Rows from block 4 of the audio encoder of a small contrastive audio-text model, named by matrix and row number. Rows with one number belong to one channel. Each number is 128 + 32 x the weight over its row's rms, rounded and kept within 0 to 255. All counts start at 0. Numbers have three digits each. After the name is the row's rms in percent of the matrix's.
Before each channel's rows are labels from the 100 clips, of 14848, where the channel reaches its highest value: "loudest band" is the band of the loudest frequency at the time of the peak; "top examples" is what is common among them. Only what is clearly more common there than usual is listed. The data: read English sentences (LibriTTS-R).
# convs0: first width-7 conv (encoder.blocks.4.convs.0.weight, 96x96x7, each kernel summed), inputs 0-95
# convs1: second width-7 conv (encoder.blocks.4.convs.1.weight, 96x96x7, transposed, each kernel summed), outputs 0-95

loudest band: 250 to 500 Hz
top examples: the word "yes"
convs0.30 106:175107123131118067103114091112066076139096100139168112136123130164133109114175124059131112128166129150132129083087151159121175092148130130144132127168096128120100098140134154000178123129121087132150127111160080117137077125194138142190129084122168159117138101135106125139184142132139188122
convs1.30 075:129085114139140118172073100166123147154101148123072117089117106098114097109120136186142123158097119172074147113093169120075106155148084130125131072120080125192153151112136104105150096123162133160164114187186084091120216075136155134152175155097133093114056134109116124121088125155073138080

loudest band: 4000 to 8000 Hz
top examples: the word "said"; the word "she"; the word "he"; text has "you"
convs0.83 109:156062080116133109201095142092135129111092117107116125132109130161097119135129104099114101205102148108146090140143136075078084098110082116124193065104120166130115123118131172116053050110146099154179062172131140114097052125131113149154169145159149118162127116132123125097194138136124146143
convs1.83 097:096065143088134200073129127133172167134108178133113133115147106129107148152151115142108119117105130174083134184125118164113125087125164098121101112193040099126165120152001126154146122156142131148113097120132091133123149115101107135127139143090148157096126145108180143228145120139136134082

loudest band: 2000 to 4000 Hz
top examples: the word "she"; voice: female; the word "was"; the word "her"
convs0.80 097:130117103136136174142166123108126124158094102111111100084132155076176129146107130129096138174157080191112132139143099086159123134126125091058195128121175153148103120099084062179122169169121126100089079126130153128164139110074115131157126115140181125104114083115144139255179132159119158131
convs1.80 091:104103081139164156164132117082083094093092124114114124132122135139124099113155115125134114084066096120117088051104096124109157125152187113163052109152105135109078124124153120124142156197116149137100134103098101102132110128067102168153062102150168091130019104128128117093054110102134134099

loudest band: 250 to 500 Hz
top examples: the word "you"; the word "that"
convs0.91 087:095060140123122098116123105113163084141137152106156108192118119138164038100107108126092082130128145139135028151129122132125103124133097213217122049117098147142116146177120088128127127083131110127112089127119133121112124091154125147128115092120106203080165113103138160115134152095106170166
convs1.91 082:135107124123113112120131130155043122154100092130124126100124117100101127086088125146144136136122133135055111120149171100174168122131134083072150107141141113157160000154151109095091087158156134130174117179162095093124099122164072129146145146094113072126095144068128125122169120180113086126

loudest band: 250 to 500 Hz
top examples: the word "the"; the word "is"
convs0.69 082:127072094141131086139130089090212075121147192171163168116100128165124164118108068163155117127111151116116077049092109152122105110153103155132125164125079131175143154119077076149142162130135122147109121109128137105131129136113128141149117183063129168120119187185114105160134184133189115066
convs1.69 086:101096214085155090114100198071071119089121146135077096121060118100084037213098120105154124111157114141126137149067165107125110129147117123144094136117092128130145070170097156103093144109100086085152159131135127157106158137084121097109138123125098099128151078143093156109121133110108146155

loudest band: 4000 to 8000 Hz
top examples: the word "he"; the word "said"
convs0.29 088:130126148119135119166145117134051097121135123106113081136120134177128111101064155139105109141122158120221092086085066155088137120104149143114176054083128124101124112117101147136127116099132139166174104080122136128120114118129136148144142151232164134131109061149142074151170217137112144093
convs1.29 081:137110019117123159150156119143150153104092110162133160089130141111129135105094152143155079115134128142094125216144088071094162136149143070133123114155131157095093115101153132130184076193153115110156114115163137091138125145106113132107111171078107196131113173153136136189103032113147123137

loudest band: 4000 to 8000 Hz
top examples: the word "was"
convs0.61 097:134120088146237116135183123069159108109131147105139105181123110205119179091060118108109132091139118127133131127107118149141100082117000096107113101189123159169143128129138191145119103124121129138185127131135126137114128098160137106111116174181108120130121124134141109122113120144107112136
convs1.61 075:115153106096147118122128149178110048167084234114094125082085111098125134109133177129131151174129106144106184133125130206134165061166111142150122120103103140092115130141146120121189126118085106107168145149130121154112156051127125077166097100191126126107149148160097170094134148110106137075

loudest band: 500 to 1000 Hz
top examples: the word "said"
convs0.2 092:128171125165066122139120133130150125105124095142115158115123124124078135104119173142105104116125153148241125103114095109121160137150123113153039133130105118135113104255110128064102103086125133180112093128107110105102118131124127124140211145122106129140061107122128096148153163125120121118
convs1.2 070:066170077118075162116132130093133167124084130166109147098126128158146097114128166113058104143117146103156130122125122101097133125131083145134185087121123171153130103126123132113119147123115185136195074117213122104135136136125065103171038085118076127105145113131118144222089120079102125118

loudest band: 500 to 1000 Hz; 250 to 500 Hz
top examples: the word "so"
convs0.49 086:127112113112105176133061168125115135128130145129123100131138234110134130146154101153153232130147108138133113147152122095151170122156126135112165112102119149099119145141146122101131133178086187165135107131118128121109115166103072104207134137099076150129120128051079174105133068073174187139
convs1.49 095:120142208124139108140128113083128123172164077118109064155146108123200117129136029116112069128067135112203101078120101121079098117106080155118113107138106127130166121141083110149136145126057115143133097131061119137102149156134133141101108136142080160110144064122125116116112095134077077091

loudest band: 500 to 1000 Hz
top examples: the word "i"
convs0.60 109:115156089137113026151165121161115085034170110109080151183117148109019161148145136126176144145132128130142099148110095155128159092126117156151152121128105125109091145103166079112103144178096135129114138121106181091144117166110124102104091064115174127157143125111113151098132108062137128083
convs1.60 107:131118131105124019139148155145112125000169109156145127111145124093132134146128097123126097187108147107123114121112072144087140067140164113118126149127109072126150162151125110138137153172027171159139138134155108149142147146135089150132133131102138129111089125110121094171113099134122150114