From a checkpoint of a small contrastive audio-text model.
Model: log mel input, encoder norm batchnorm, text encoder layers 7.
Training: 4500 steps, batches of 512.
Data: 15625 training examples, 147.5 epochs.
Rows from block 4 of the audio encoder of a small contrastive audio-text model, named by matrix and row number. Rows with one number belong to one channel. Each number is 128 + 24 x the weight over its row's rms, rounded and kept within 0 to 255. All counts start at 0. Numbers have three digits each.
After each channel's rows are labels from the 100 clips, of 14848, where the channel reaches its highest value: "top examples" is what is common among them. Only what is clearly more common there than usual is listed. The data: read English sentences (LibriTTS-R). In brackets: how many of the 100, against the usual share in percent.
# convs0: first width-7 conv (encoder.blocks.4.convs.0.weight, 96x96x7, each kernel summed), inputs 0-95
# convs1: second width-7 conv (encoder.blocks.4.convs.1.weight, 96x96x7, transposed, each kernel summed), outputs 0-95

convs0.43:120150129118109116111124102157131159138133135136097128159089136091135166126142169125100153150095136119199122133173140105114118131130158093103146119070178104142110119149132148100126121137120117108137139151083083120083156126127123126099200125110097133128106137128108111141139091121152108130
convs1.43:177163102115113167086147118130131155124088148139120124087106122147125100157113122140113111106114143118149107129090121138138142128132154135126117158127148127079132168105166166148121112127112166152137120131194130163090119178122128117108125129130109158071122111119107170161163131118104083127
top examples: the word "said" (81 vs 9.9); the word "he" (44 vs 17.3)

convs0.90:125104116120110143104127109117059149110132142090105056132154132154116140103136148137119155175136079117153109138125134101154089125076141192129138139103120112137147131127175098129141149139114100123139140124111127122127219151129113133138158119128108133127142123124157100134111121116119140141
convs1.90:149145069136129103121130127118115150128123114022131090140128158106118079134122155157097113128132129155105107143120084088134113073102124099135117135147137146111114122119096138166140083126122150107126140084092129131121131127118140135106101134105118143116127129137103117076101144123122092108
top examples: the word "by" (26 vs 3.5)

convs0.48:120162118121117133130169143089135085115124135124158118107137107120121118145136125111163171120109118123080121113149155081162103105126128129119105095139129138224158127152095149125132124168105140117105131137161132145139143097123132145186150144126116152155139086131099141152130173167138109110
convs1.48:125138139144114151119082109102114136170138117112090147113129138114122139142133073103118095100137111105122119130053125087139132037157108103120133116122125106066123124127101129124111121132126139122123205116140124104130119127120121133155124120096180108131120145121104115121123158126147139097
top examples: the word "the" (100 vs 49.1)

convs0.67:127092129101118109160140099174124188121123120087178098166187128113145173138132122131110123101081131094115158123180147152162114119107073096123125118099124156122164099138080142110139131136139109141125109129122124117130104138111142125110142134128143138101183130130161134117119152116126097129
convs1.67:148131126121126111145104123116120151179078126124096122130094153121115124151116062124128137160108111130115098135144130155149126149150144191119131142179068107109168148124085129116147101128112094118145130136121124117135107167129154145090130127113109143173085163123181165112117141120122154131
top examples: the word "was" (52 vs 15.7); the word "it" (50 vs 15.6); the word "with" (37 vs 8.9)

convs0.85:124102113124114143116131120074131116122126128116126128129119149150124139154131137177070120112117113190119197134158131102139100141077128128189163143145124096141130113135135119127120153135103135101145106154140133116144144144174141058149091106123121139121111093127157155090116098127125134159
convs1.85:109099131137156158139119103109145118149128100144157144091128103159106131107137113100123108156115136137098110122128141119132177144110120146147099153128105160123103097110086185088118104136074169091111077104075144052120121133110121120125121102096136168109115132136141133119137114152128134135
top examples: the word "we" (63 vs 4.5)

convs0.94:141133135123173139135118116097146112138116190093124205164144130143127150137131100145141141138099118097069132124127090046125130121185121117104118125130137108130127120122149118119126143145117148129152126132159111159146128103130139094104043136125122131148126131123133109126132102126139097146
convs1.94:139125160132135124145152146127082104123128183164108104129145122127140140096111219134109112113165166105115126117103129198120102107170138129195140148102134133100124095131121153119126117094153103131096129139127138128148107107129145130132105146166154112126181112111117120113140107129135133117
top examples: the word "as" (36 vs 7.1); the word "his" (29 vs 9.8)

convs0.21:120132129123141121119157101136131149120093123110108119108164123056113129135124121090129097103120141131108095120152116092077108143117103122155111111149138126114140098189139134170103142114100118124146112080132105076142114126116096156124131127137074113115162139110200114117149171148135126141
convs1.21:133148122161107142142109149131109151114101135122140115109103125080129159119154055140121142120105155088128149113171130166134132137106161139099126103101104108096141054122123103164123119129087138169155123091131138093117131109100193130108141111110146130132127155143149107106119126102106158135
top examples: the word "was" (59 vs 15.7); the word "with" (31 vs 8.9)

convs0.34:137110096136118125123116119092102143134116118125130118130099130114139106126193138123135144120139176116118122072135089117125158107143135140127135102113128103109121147173123150121116095077122111190126127149124111109073103083118129097104079117122142111206127119142106140122096135094096143114
convs1.34:156125153127103140114128117135112131116145127115156140109153128122179123123161144152145129115124124117181126176123135133117145184145115134132085127143131142138120127116131165124089157129143131200138140113118127142133122082176132126122151106152099143135199170110209128129152146151109139143
top examples: the word "be" (95 vs 7.9); the word "to" (86 vs 29.9)

convs0.78:125114134102108075140120103136153109152136117124084156138129105136156085168134132107166132114119129059122172126161139119211107115128162104104105143118117094153123130136131131172135112079131124100155092122151100137113140119115135098107110153133120100183118119104140145121140124137142126102
convs1.78:115117159137171102104080154142128140113119138159170123069133141148111154196165113146109092117170125120123118135146123119105089176164095132115131117122159109114114150131149125126119136148129139147124196097136118116140140111126162138154161153138079132150137124178139121150131125148123114101
top examples: the word "the" (95 vs 49.1)

convs0.56:188116119099091092121124141134134164188130100136136132128099098141140191090197124131126193123125140147130132131117109134176162123127132127134096137132137127127134142125124110122071123099133128130123130119112137129192123135138145104048143131138129129104108122116123124115138113127128114110
convs1.56:088112132128135094113117142092100093116147080106123139151123130148125130118155148194146114126125123085149171096120100116115132225106109125098138161144138125133134143155144168122167104099112124134129142120100081123140122121151101111126116133083100115113136088132149134138131129169132109126
top examples: the word "me" (26 vs 6.1)

convs0.74:119120128139128127135110110134124111134135124115111126113152120117149159136134112122102135178141151083128141131018119158117128127122118140190132100101125112121139117128145126158153179119130109137107121049162158101077127114132110115128135128149075125105150151150131133114127099117101125132
convs1.74:136098139139112101082033128141113133163145174096136086102135131122122135127129136116103131122128119171104100125129121140167141160149131129121122092142123176127150111109107115119153190126135098134115128067133136124101131100121112149151148152168127132105130117093098104141124135169149121143
top examples: the word "it" (36 vs 15.6); the word "if" (29 vs 4.4)

convs0.66:135115105095170117123139102121130114109146138120115103167120163131094123131117133169112162107108158106204133138141122156099157122132123138120077066129113155182118144157118127131142134125113130132133117118158115135079134162113127128116179120129111120156081161119133074139129145157106095127
convs1.66:149156069123132120131161078124111116103124114113111126102064046137105157102113129086119167137109133165144120057126122132113135096128121106144138099127130124157100143157131141098148111114111133131155120101107132122127117136130135096128123098151115129112119131097120154194121096123130121117
top examples: the word "said" (64 vs 9.9); the word "was" (38 vs 15.7)

convs0.4:142153155125118114129176090136097089136156132120141128138083106091106148087114118155094135124127102119106150132145150120116099110138164124136210117123114169133137124087130112123100157166136127120137111106197123132126144147078140133099144146134074145119129119140134139127076101128115118140
convs1.4:138155122122150114135061122044132124119135120138118130145118173107109146101124127128103124126125138160102110137113139144077131139138126127117105143129121105115138150140093115125142085146155125098114100076119070141112128145078126123135108163128158137127061162121137175143146131100134157119
top examples: voice: female (79 vs 52.2); the word "was" (55 vs 15.7); the word "with" (38 vs 8.9)

convs0.77:171126141158103089159115141131096090116090137143144106105123120136112147147128130146120112113170151146104146117130101170137125085160176107148133119128124130175101101125134143109128139116120134098121188074136122151073127160122117118070147103150116123126117137133090110074085142128130122124
convs1.77:126079057128126120141093132081131097167149127129110145102111138136096106155138120117115093113102125119137060119086115145126118128153084128132102107108153160106118129122126118096132134128144119123119124123128134131102119096125133155160133196098137127123167125101136145211127118131130106121
top examples: the word "the" (95 vs 49.1)

convs0.22:109159128119139125128109154204106127101123130154175137168092136157113107115100141116090139107151140154141128111166123131175114121129088128125124101137053143136148132118131119158106135120115140114137128131134149162161137125110217145117113158133125139125139130117120096135142087109111151092
convs1.22:116112104132137130115118121157165083122118134123100144184127149129146202134117094117127115123148086124119144136114080125109105145119136140118119169116191131172074118136097103116135146127126089139124103131125089104130127148097121121122116081103130127154138116104149148112108161115126192106
top examples: the word "his" (38 vs 9.8)

convs0.64:114141143152105042115135106101164141119152127125146111155118126119131124122122103125154115110120083137122121146148128134173191123118150122147079181135144126126135123000133147123128131108120127135138149130125116131130125126117144137127132107134102115116114127125134140124128119181131123132
convs1.64:130124125085132116134131143145127123129141147121129149126122130131122135153141147142115134115141131127143139138146153125000086125123121134060237132126131110167131121178123111149133106128136108124113139124120113131140130124130135122137094120126105137126124123131153137117121129101117115125
top examples: the word "the" (97 vs 49.1)